Weights of a small contrastive audio-text model: text encoder width 256.
Rows from block 8 of the audio encoder of a small contrastive audio-text model, named by matrix and row number. Each number is 50 + 12 x the weight over its row's rms, rounded and kept within 0 to 99. All counts start at 0.
After each channel's rows are labels from the 100 clips, of 14976, where the channel reaches its highest value: "responds to" is what is common among them; "loudest band" is the band of the loudest frequency at the time of the peak. Only what is clearly more common there than usual is listed. The data: short read English sentences (LibriTTS-R).
# c30: last pointwise conv (encoder.blocks.8.c3.0.weight, 256x256x1), inputs 172-255

c30.80:41 28 51 63 47 48 88 34 48 46 33 58 67 37 53 52 37 29 51 79 63 54 30 62 47 49 48 48 39 42 42 48 65 54 45 53 53 45 44 35 22 34 52 52 58 60 49 67 58 53 44 66 55 36 55 17 61 31 68 73 41 64 38 52 51 33 48 41 68 42 43 52 53 41 48 57 46 59 66 55 65 63 56 61
responds to: the word "was"
loudest band: 250 to 500 Hz

c30.168:20 54 31 41 56 57 51 56 60 41 26 42 38 36 29 49 50 66 79 49 49 51 49 42 44 53 52 66 55 45 68 49 47 56 49 62 36 78 52 77 36 58 58 54 53 54 55 38 55 59 42 62 77 47 43 19 61 35 70 72 52 62 56 51 70 66 50 49 46 56 42 56 46 61 58 73 62 32 50 31 64 49 51 57
responds to: the word "is"
loudest band: 500 to 1000 Hz

c30.117:36 44 72 61 44 64 68 57 52 64 44 20 54 36 38 81 31 51 48 51 41 63 67 41 46 45 34 50 62 36 79 57 62 36 70 42 54 44 54 25 63 53 56 62 41 73 24 27 47 40 35 53 47 54 40 19 46 57 54 64 81 66 42 53 38 41 58 53 50 47 47 56 50 61 30 48 41 72 44 39 47 64 80 59
responds to: the word "what"; the word "is"
loudest band: 250 to 500 Hz

c30.247:54 26 65 62 44 28 56 62 37 53 32 45 55 38 44 44 43 24 58 57 51 75 53 57 57 50 39 75 60 49 67 44 33 51 62 38 62 51 50 50 40 39 40 46 24 47 36 42 62 33 45 58 73 44 60 52 63 40 57 57 44 38 51 51 50 39 49 66 44 46 62 64 45 34 62 47 37 32 50 53 64 55 49 43
responds to: the word "what"
loudest band: 250 to 500 Hz; 500 to 1000 Hz

c30.198:47 44 51 56 51 46 48 58 57 48 35 56 71 77 59 47 74 43 70 52 34 48 39 55 61 36 50 29 40 48 61 57 54 38 47 48 45 57 58 37 46 67 46 52 55 58 64 49 50 42 60 57 36 27 55 66 45 37 83 73 77 20 55 64 43 51 50 39 70 39 33 68 47 40 64 46 64 60 60 64 55 39 66 46
responds to: the word "i"
loudest band: 500 to 1000 Hz

c30.112:66 57 65 65 21 30 52 49 58 67 36 45 50 39 43 47 45 38 60 48 33 55 62 70 39 41 61 83 45 41 54 58 29 65 55 36 45 59 38 63 44 50 35 32 45 36 48 49 40 49 60 40 47 53 56 25 38 68 28 59 70 55 64 86 60 09 56 39 45 51 52 56 47 33 48 69 59 30 60 37 55 48 53 34
responds to: the word "but"
loudest band: 500 to 1000 Hz

c30.39:54 58 50 53 36 46 72 71 60 50 56 54 50 60 46 61 24 49 56 30 37 69 46 39 42 61 44 52 43 86 41 47 47 61 48 47 45 57 60 48 53 77 60 70 59 62 73 77 53 63 47 47 32 46 63 49 32 43 33 59 63 47 58 63 40 36 72 30 74 29 43 32 49 41 78 32 50 32 39 32 50 56 47 55
responds to: the word "what"
loudest band: 500 to 1000 Hz; 250 to 500 Hz

c30.246:75 42 56 53 68 30 54 21 39 54 57 37 56 63 53 38 48 67 52 35 51 56 47 50 58 50 48 42 35 74 56 64 41 43 68 70 62 44 72 30 43 69 39 48 53 45 46 44 65 41 27 36 55 41 68 36 62 32 78 48 50 57 49 22 48 51 32 51 32 55 44 48 47 58 64 58 68 51 59 62 37 60 49 59
responds to: the word "is"; the word "was"
loudest band: 4000 to 8000 Hz

c30.175:67 46 52 66 76 74 55 62 54 43 51 69 44 77 64 55 57 61 57 70 39 57 30 59 58 36 46 58 13 48 64 53 40 47 46 53 51 34 59 46 52 46 52 63 49 33 52 55 61 52 56 40 42 59 73 60 60 35 30 63 28 56 30 45 63 40 40 52 48 49 48 21 67 48 39 57 62 64 63 38 44 63 65 40
responds to: the word "what"
loudest band: 250 to 500 Hz; 500 to 1000 Hz

c30.157:54 52 52 66 28 40 38 63 57 77 43 34 56 51 43 54 47 39 51 39 45 58 31 61 53 45 44 52 54 64 43 38 39 50 70 43 49 46 78 70 45 52 38 57 36 53 72 42 66 59 47 59 33 49 53 51 43 36 47 65 54 52 41 57 54 67 35 60 63 43 59 52 35 38 26 52 49 54 48 49 41 46 67 52
responds to: the word "i"
loudest band: 1000 to 2000 Hz; 500 to 1000 Hz

c30.158:63 24 33 32 30 56 35 52 48 74 61 58 81 53 54 42 55 52 48 50 46 40 59 55 36 49 67 59 35 69 38 29 29 57 36 59 81 45 42 44 49 72 62 72 51 37 48 44 46 57 56 47 39 50 59 26 10 52 80 69 47 52 41 82 45 28 52 39 45 62 47 54 64 46 50 60 56 65 35 22 61 58 29 45
responds to: the word "it"; the word "is"
loudest band: 250 to 500 Hz

c30.184:37 54 58 67 37 39 64 63 54 91 55 51 55 41 38 39 34 48 48 54 60 54 54 48 65 67 44 54 48 48 83 50 47 62 67 46 47 34 57 42 39 53 56 62 53 39 21 48 60 56 63 55 51 45 55 66 50 53 35 30 64 34 53 55 40 53 51 50 46 42 42 35 50 49 62 67 55 64 51 47 47 45 57 36
responds to: the word "what"
loudest band: 250 to 500 Hz

c30.254:27 63 40 72 60 49 58 48 47 46 54 47 59 50 57 40 38 64 47 47 33 76 46 46 48 40 38 31 49 30 51 50 44 23 34 69 50 64 56 31 49 58 50 65 32 58 52 46 73 40 65 54 37 52 70 39 22 55 47 44 46 47 49 83 59 28 44 19 46 60 39 57 33 45 44 33 58 46 36 45 70 33 52 50
responds to: the word "i"
loudest band: 500 to 1000 Hz

c30.163:56 46 41 39 36 17 59 45 67 50 64 46 72 44 62 35 72 75 62 28 43 53 57 48 47 51 45 59 57 47 59 46 42 60 48 52 68 71 73 54 43 61 45 39 61 37 65 47 64 31 38 44 70 63 31 26 39 63 64 46 47 59 52 55 62 54 53 47 57 56 33 51 66 48 45 56 14 38 42 45 57 40 82 44
responds to: the word "is"
loudest band: 4000 to 8000 Hz

c30.174:54 50 41 61 45 54 67 37 57 57 51 67 52 45 54 43 59 41 31 46 55 54 57 38 44 40 54 72 53 45 39 60 51 29 62 47 37 66 53 43 37 14 46 46 29 21 59 56 69 55 44 49 56 65 45 47 36 65 62 40 48 46 86 51 50 60 34 56 57 44 30 43 53 64 41 53 82 33 49 47 55 38 62 59
responds to: the word "i"
loudest band: 500 to 1000 Hz; 1000 to 2000 Hz

c30.1:54 46 38 56 56 66 53 59 65 72 50 30 53 56 47 40 26 27 51 55 34 72 51 65 52 40 35 47 54 43 64 44 29 32 38 64 50 50 44 36 44 44 40 36 53 58 51 32 56 34 51 33 57 51 53 59 57 58 58 42 49 41 42 51 58 49 30 22 52 36 49 53 43 58 33 42 51 64 70 38 66 36 39 48
responds to: the word "what"
loudest band: 250 to 500 Hz

c30.99:55 66 45 56 40 33 54 49 67 41 39 56 37 52 27 48 49 60 62 50 21 54 39 51 38 53 47 63 67 56 47 49 66 67 68 41 44 45 64 64 56 37 32 63 45 50 31 71 54 47 74 55 41 35 50 48 68 63 48 29 77 36 49 59 61 39 67 51 52 54 36 44 60 64 37 40 59 54 36 21 65 54 63 16
responds to: the word "but"
loudest band: 250 to 500 Hz

c30.114:51 62 57 42 50 58 57 30 42 41 39 43 46 70 30 60 46 45 36 66 50 52 37 49 67 40 52 54 46 50 50 61 58 36 57 45 56 48 43 50 38 48 63 40 42 58 42 40 38 34 45 24 37 71 50 68 42 65 63 59 49 52 80 62 51 72 51 76 54 61 53 42 50 51 68 34 26 33 59 51 31 39 48 66
responds to: the word "was"
loudest band: 250 to 500 Hz; 500 to 1000 Hz

c30.124:36 51 45 35 42 52 52 39 36 38 66 48 41 44 49 37 55 48 48 50 81 37 44 49 41 32 43 41 54 44 72 38 55 66 40 61 67 55 65 56 46 58 60 44 50 57 63 49 50 38 54 39 54 39 42 44 41 44 63 32 41 34 43 47 56 20 47 49 41 53 47 62 79 48 38 57 39 61 60 34 67 26 32 52
responds to: the word "is"
loudest band: 250 to 500 Hz

c30.0:59 54 66 49 41 53 64 46 47 57 42 46 58 52 41 44 50 38 65 54 46 55 64 60 65 25 33 39 43 39 48 26 32 42 41 38 47 46 58 51 43 46 46 34 23 50 62 48 51 57 37 49 53 44 70 47 53 43 44 30 55 52 39 71 52 38 74 50 33 43 56 63 51 61 29 34 47 43 68 36 42 31 65 80
responds to: the word "what"; the word "is"
loudest band: 250 to 500 Hz

c30.226:52 51 43 62 57 74 54 71 44 47 64 41 42 58 38 63 46 51 36 63 63 69 26 65 54 71 66 26 46 43 76 22 46 48 50 49 56 52 30 21 61 47 30 55 45 67 41 58 62 18 28 64 70 50 43 64 60 58 60 66 45 48 67 62 50 54 44 45 54 21 61 60 20 43 59 53 37 43 33 56 71 47 58 48
responds to: the word "it"; the word "but"; the word "is"
loudest band: 250 to 500 Hz; 500 to 1000 Hz

c30.79:45 51 23 35 69 43 56 37 52 58 43 49 61 62 67 50 47 71 66 41 51 64 53 42 52 19 72 72 13 40 66 43 61 64 42 48 46 53 47 61 71 36 46 74 63 65 52 54 53 65 61 47 39 38 56 59 45 45 35 44 48 65 42 66 40 50 45 61 41 43 53 65 41 46 57 40 52 64 40 51 58 44 46 59
responds to: the word "it"
loudest band: 250 to 500 Hz