Weights of a small contrastive audio-text model.
Model: 7.57M parameters, encoder arch ecapa_tdnn, encoder depths [12], encoder widths [256], text encoder width 256, text encoder norm rmsnorm.
Training: 3200 steps, batches of 128.
Data: trained on short read English sentences (LibriTTS-R), 26041 training examples, 15.7 epochs.
Rows from block 5 of the audio encoder of a small contrastive audio-text model, named by matrix and row number. Each number is 500 + 25 x the weight over its row's rms, rounded and kept within 0 to 999. All counts start at 0. Numbers have three digits each.
After each channel's rows are labels from the 100 clips, of 14976, where the channel reaches its highest value: "loudest" is the band of the loudest frequency at the time of the peak; "strongest on" is what is common among them. Only what is clearly more common there than usual is listed. The data: short read English sentences (LibriTTS-R). In brackets: how many of the 100, against the usual share in percent.
# c30: last pointwise conv (encoder.blocks.5.c3.0.weight, 256x256x1), inputs 0-51

c30.104:505498475482468530471482510481492459460501483554474469502460508478512494458477469471486495502468522503455521505506512466522472524495559465495455503488480507
loudest: 250 to 500 Hz (52 vs 12)
strongest on: the word "she" (40 vs 5.6)

c30.244:541487525501460516508487503465513462464489535501502520495518509535492477518519480479519531502510547480460484480488487489512496515460474516489516454566485496
loudest: 1000 to 2000 Hz (31 vs 2)
strongest on: the word "i" (65 vs 18.2)

c30.198:546462491532494491488540496471511551507483517503479533512505531491561506520498501539482505560498493547487492491535535494493509500479516467509530508516532475
loudest: 4000 to 8000 Hz (29 vs 4.8)
strongest on: the word "was" (36 vs 10)

c30.199:492487567498522531464486502471495478496482514454502485500462504489529485532516488508476501475501450479541497494492548502525506516485515495489474500499521464
loudest: 4000 to 8000 Hz (33 vs 4.8)
strongest on: the word "it" (31 vs 13); the word "is" (25 vs 8.3); the word "was" (25 vs 10)

c30.197:505463550500478466530523461432479489540496506533466501472486498510536495500486451535470478472503484453522471498498503519519496502511432452508492512476515515
loudest: 250 to 500 Hz (39 vs 12)
strongest on: the word "was" (26 vs 10)

c30.148:531495488475481561493493493475465491464539489510473512505526488515504506519484483487468478519469489516506479448492540493513524504514468518476534491508539476
loudest: 4000 to 8000 Hz (36 vs 4.8)
strongest on: the word "is" (26 vs 8.3); the word "was" (26 vs 10)

c30.202:494516526532526492507518474539484505522495478563509520483479478491530465532467461522488504506511487508531500456497493505541502551472464510481506494527483488
loudest: 500 to 1000 Hz (26 vs 5.8)
strongest on: the word "i" (39 vs 18.2)

c30.179:529513550528516492486470511508473499531463516494525457520500507516495498500490518499460466520491513510508498510501559521518495485517489522479481470491512511
loudest: 1000 to 2000 Hz (30 vs 2); 500 to 1000 Hz (28 vs 5.8)
strongest on: the word "i" (64 vs 18.2)

c30.167:473556497495507525488528517445496511523457495474511456521453471477511514461492510490495490481467503498499485505500509492515506513491516498491523473515510477
loudest: 250 to 500 Hz (42 vs 12)
strongest on: the word "she" (38 vs 5.6)

c30.36:443484572527508499486522476493512493468491534470494468476517517511519469568522480493516525444514494501516477470518507518512516491473507487507466522528533525
loudest: 4000 to 8000 Hz (42 vs 4.8)
strongest on: the word "not" (29 vs 6.3)

c30.210:447471498481504478489499509486533475535480525534490493511478507554526506446466495485525513464521453520494491478531497549486465532485494505472523509454502483
loudest: 250 to 500 Hz (47 vs 12)
strongest on: the word "is" (25 vs 8.3)

c30.64:526476478472486481517506504494509497468481465529499507470529499503499513532477496511547550518500503505505500524454504470453519499487527528495511458485442500
loudest: 500 to 1000 Hz (34 vs 5.8)
strongest on: the word "i" (68 vs 18.2)

c30.193:476537511515532484467485498481522502474513495521505487521466495483538467513514487504505497481504527475502475479498492470496487488492495482484517509502497519
loudest: 500 to 1000 Hz (26 vs 5.8)
strongest on: the word "i" (43 vs 18.2)

c30.119:514508510511475496528526504476540475497509470443508486480502470481470534520489521518519498477560456457506510547525486496465516482512553562536498520484516554
loudest: 4000 to 8000 Hz (55 vs 4.8)
strongest on: the word "is" (28 vs 8.3); the word "was" (28 vs 10)