config.yaml
train_examples: 26041
encoder_norm: "batchnorm"
text_encoder_activation: "silu"
text_encoder_parallel_block: true
text_encoder_positions: "learned"
muon_scale: "original"
Rows from block 5 of the audio encoder of a small contrastive audio-text model, named by matrix and row number. Each number is 500 + 40 x the weight over its row's rms, rounded and kept within 0 to 999. All counts start at 0. Numbers have three digits each. After the name is the row's rms in percent of the matrix's.
After each channel's rows are labels from the 100 clips, of 14976, where the channel reaches its highest value: "top examples" is what is common among them. Only what is clearly more common there than usual is listed. The data: short read English sentences (LibriTTS-R).
# c30: last pointwise conv (encoder.blocks.5.c3.0.weight, 256x256x1), inputs 156-207

c30.74 100:535478449502506566431483536506515515497534489440459429487438504548454542575483624473461483508508546543479444518505497483530517552559443511537563498510563543
top examples: the word "she"

c30.198 103:521484605505495547533506441467477484494529565411550462545478475495562537518483522463534543467514475491535487446484486487439481494466532495464488516592486528
top examples: the word "was"

c30.199 092:466496487498427489533530516451493460529461449492469551521503543582432496495543494445500504481514494457499475477425486494539523482494493510543580491534534516
top examples: the word "it"; the word "is"; the word "was"

c30.104 104:544489481554493469467439523500488511540438485535523497512490491478446513559479509519505457537498542412471448543512534490473548454513525470462514453460489424
top examples: the word "she"

c30.97 100:571491515488536492452498566449461502502470364428544521507566421518465498411497517467499528458514506496416493483558557454522504518496532445541488497505532462
top examples: the word "to"

c30.36 105:494548453471461549511460456468463462517532488464560529468450483429468538490571506494419469593523542520550477418545500435485490479466504521498487474497521495
top examples: the word "not"

c30.167 098:564455539526542465467442520468592445431429507482457474490477492473458503495513546460489454559499518489539586591428561487551490519591488516519510601538517507
top examples: the word "she"

c30.11 098:539470446496518446422439480509562557425429423500509579553565476510409477512510500510445519521480520490552508455493456462542477488465523499542469462500466505
top examples: the word "not"

c30.39 097:454453464510471506495527470492526555487476452540515546459524484546492497493468544449602445532477518497504526469577463512490504494494542517482486561459595429
top examples: the word "and"

c30.32 100:469495481475525516479506435489468615485571556497503520499462482511533541532503536483447545477504562538464445542508549520530531491500502460476456541565466493
top examples: the word "no"

c30.46 106:491513580510520521525489542513514507519467429477507526575493531482556457535478520533516498518474471455533453505597483488412564440501498548484556517515487472
top examples: the word "what"

c30.200 098:513468462415522515482493501473527620466536443498473501464540530499465481564451541448502501476492523506473509519563503441460504543515531493500552510539516472
top examples: the word "but"

c30.197 099:508518477451497512525499479508385493498496528557495475504459528455504531413503570515491509441471524435495427549520520527493475473519517546546498532416470511
top examples: the word "was"

c30.118 104:568487536483500542468487523483563487576541495515492529515428478590512521466520527456465550454470571443473547537523456490518509488485558538458475484505517509
top examples: the word "i"

c30.131 099:472484454552573480559496488491505504550496512558491569485478494489598496472523478444518553458493492521465528428506473483536548451503516415605491538483465517
top examples: the word "was"

c30.53 100:496527507539522488522468523493520413509471475483473457454523494463482507472533541515488520464479483477449493431437532480439515518549526566506509538437580482
top examples: the word "is"

c30.179 103:554483514516440460500536530483483466503495464564475501522500543496469432519488464519468483445513485425547493495520515518402460474509464545501510467516456468
top examples: the word "i"

c30.228 100:533423629465444486496537523473542547561550473467549486513533511487461502447440567507513501484502506496559506533452494463504431537499469531536536486540476447
top examples: the word "and"

c30.229 098:507519476518545570515513480496605530531416484437495542502556497532476546477455532493549542588427510503524537530476490495476454509536521425433573479515587453
top examples: the word "was"; the word "she"

c30.112 096:499508443461521530490481541536539537508466463497558485475505463566529487510430505483472505489485494547414509476526450485473433550464527461496456468511461479
top examples: the word "was"

c30.16 101:532543454404506496482444441501494521507521463519564575455433492498468514488472449479425512524483498460542500508551464509536534444490570483510459533503560518
top examples: the word "it"; the word "was"

c30.148 098:502528414548533499563559513465475565533506523480482456524485509426507525455480437477429510434481560542490473441511536485494498532578482470582516369501471551
top examples: the word "is"; the word "was"

c30.202 103:443511517463450450472459411554512453511506474524583492467516479544424459550475409474526555508524519450467494539514516513535565532560470507577486520520528491
top examples: the word "i"