Rows from block 8 of the audio encoder of a small contrastive audio-text model, named by matrix and row number. Each number is 128 + 32 x the weight over its row's rms, rounded and kept within 0 to 255. All counts start at 0. Numbers have three digits each.
After each channel's rows are labels from the 100 clips, of 14976, where the channel reaches its highest value: "responds to" is what is common among them. Only what is clearly more common there than usual is listed. The data: short read English sentences (LibriTTS-R).
# c30: last pointwise conv (encoder.blocks.8.c3.0.weight, 256x256x1), inputs 0-85

c30.139:080097147165114098121146112068083177160184175100100100127164116138151100137089148074136155140104127080114143150144144100128174126145120062093129124131178128112116168127128179117122155087117131153133100148104180130095180154144143138115153160165178139076126119
responds to: the word "i"

c30.240:135138112145112097169152119112088167150170151138135105125122056151088129106158117114144162125092110137133085151160125128133101102110136119207117126159123097108102185137143157153153110138133107205099156104095171139185113112125178093093103165150197090082104117
responds to: the word "i"

c30.156:177162159151140143121041175165130139130180120098119142090129164117147103154097064096128127094152141128127119187105151090126118134081090121145144087126092157216142103130159120169138098076141193154188147118164123129155104144149196160150096130210128181098143163
responds to: the word "is"; text has "what"

c30.246:143163134085162095085052158165102161093140074142145108142091095106094070093105133103153103196087133152148100158084153120111145147110142162149131109138141111114214188185153122174115133155125145118196089108080125100141088159193147076149130147093119135125090187
responds to: the word "is"; the word "was"

c30.124:137104085159132082132141139098115114135098084091128045139113155192036125085136150112082105142094120100143119073151160121099151148099152202160133166091155096142097084141066095043127111139091171084100097127093122143095112118118132033176105135155170092114129151
responds to: the word "is"

c30.33:118131146126143106101133156126118121127126156130134181088160157094137115127147176146099133141117122122138127189219103132129143099165110114110094143155138123124166159176072211135096118079123188176170102110090134103146103081134160124151050119189087157138174094
responds to: the word "i"

c30.114:090066157089132159099102141155131133166080148098040140119051132075076138064186134144101138144142166072129170083128102070128146172184108083154122124139124127104097083099153188122090107130182173198156144138082078160189113081215126085151146139185149167182163148
responds to: the word "was"

c30.90:186122140141138093121197146140109096166133127138155123089125100149159123118176123107192109117087102116139108104124089105140145155077164107086165111079085075145153140155028162107137112067086152133142037090129159125099132133097103146142130142120092102137116169
responds to: the word "i"

c30.241:086128115114218140092131142106170007127101115162141175116094118138092114123192111105077139107094152118186174148118142125148116145141159115097165125106199123142088177137169107156150168147155113109130057158151118065087139148129129145123103177106164179104118104
responds to: the word "i"

c30.117:103128139133116138120096089124122143167084127078138114164146117099125141133145081165140112179130139173108144179064096130193098124112122121093114146082139166099148094163129125152093098136184112059139094109089113144112126173151139134142101131112207044184091167
responds to: the word "what"; the word "is"

c30.254:165115143156135120140144133093095131161100139164133156096147109100168106093124143126076177171171107091139133108074107165151097116052111132152110108096145095074137113093120113128101043145122149190101106101105080110138139093152159121162103126121132140150115107
responds to: the word "i"

c30.212:192086107133116162120080083100134135109098147125127111109149110138125144117152127046060128128122117073088136059099103133148140100147215187140154136121134129080198100164150161142115145086143151143045133129157154123148187141104122073137089158094080150114119131
responds to: the word "i"; the word "a"

c30.65:110172095142196235082163103152097144156115124126113120079134163142095119134120151126161083125159143079161151076154054114153119097151145161165127049016146098124126161113126148131094191057131065170152111155135044148149123132162139145079104146131166181110151119
responds to: the word "is"

c30.174:122160174146131140146138110128139151119121069064127143194141163167123152089131116099085178176111146141128146199170111121179133099094160147100118176128148111117103131160138122149147072149139188143108130185161155063146071139144155151181105144183180161161121131
responds to: the word "i"

c30.206:121209087149110139141134150128113166113173133134045132093113198108121107117114199129161172141111122129167132123088096166159110115108178144146118135182147111138118135146171107139060179144073117118137087078122069089144110186166139222152165077106159109140140170
responds to: the word "but"

c30.154:158100051182182183094112164138135085069179147079148158079142140157109138136153105053140160086155145143167104135178156124145137126160119117113127131122135132130122085188118175121097089143126097143191084144088099121152089138153097143124089127115117144127075131
responds to: the word "i"

c30.163:134171186097167104104105132147171115103099093159081090145147113069125149147109147144143062107119131128115131129078055190109174151155133119188177123111178136105133156175175127131124125182160117166147100111109109084152120162041122126108128088111147142085097104
responds to: the word "is"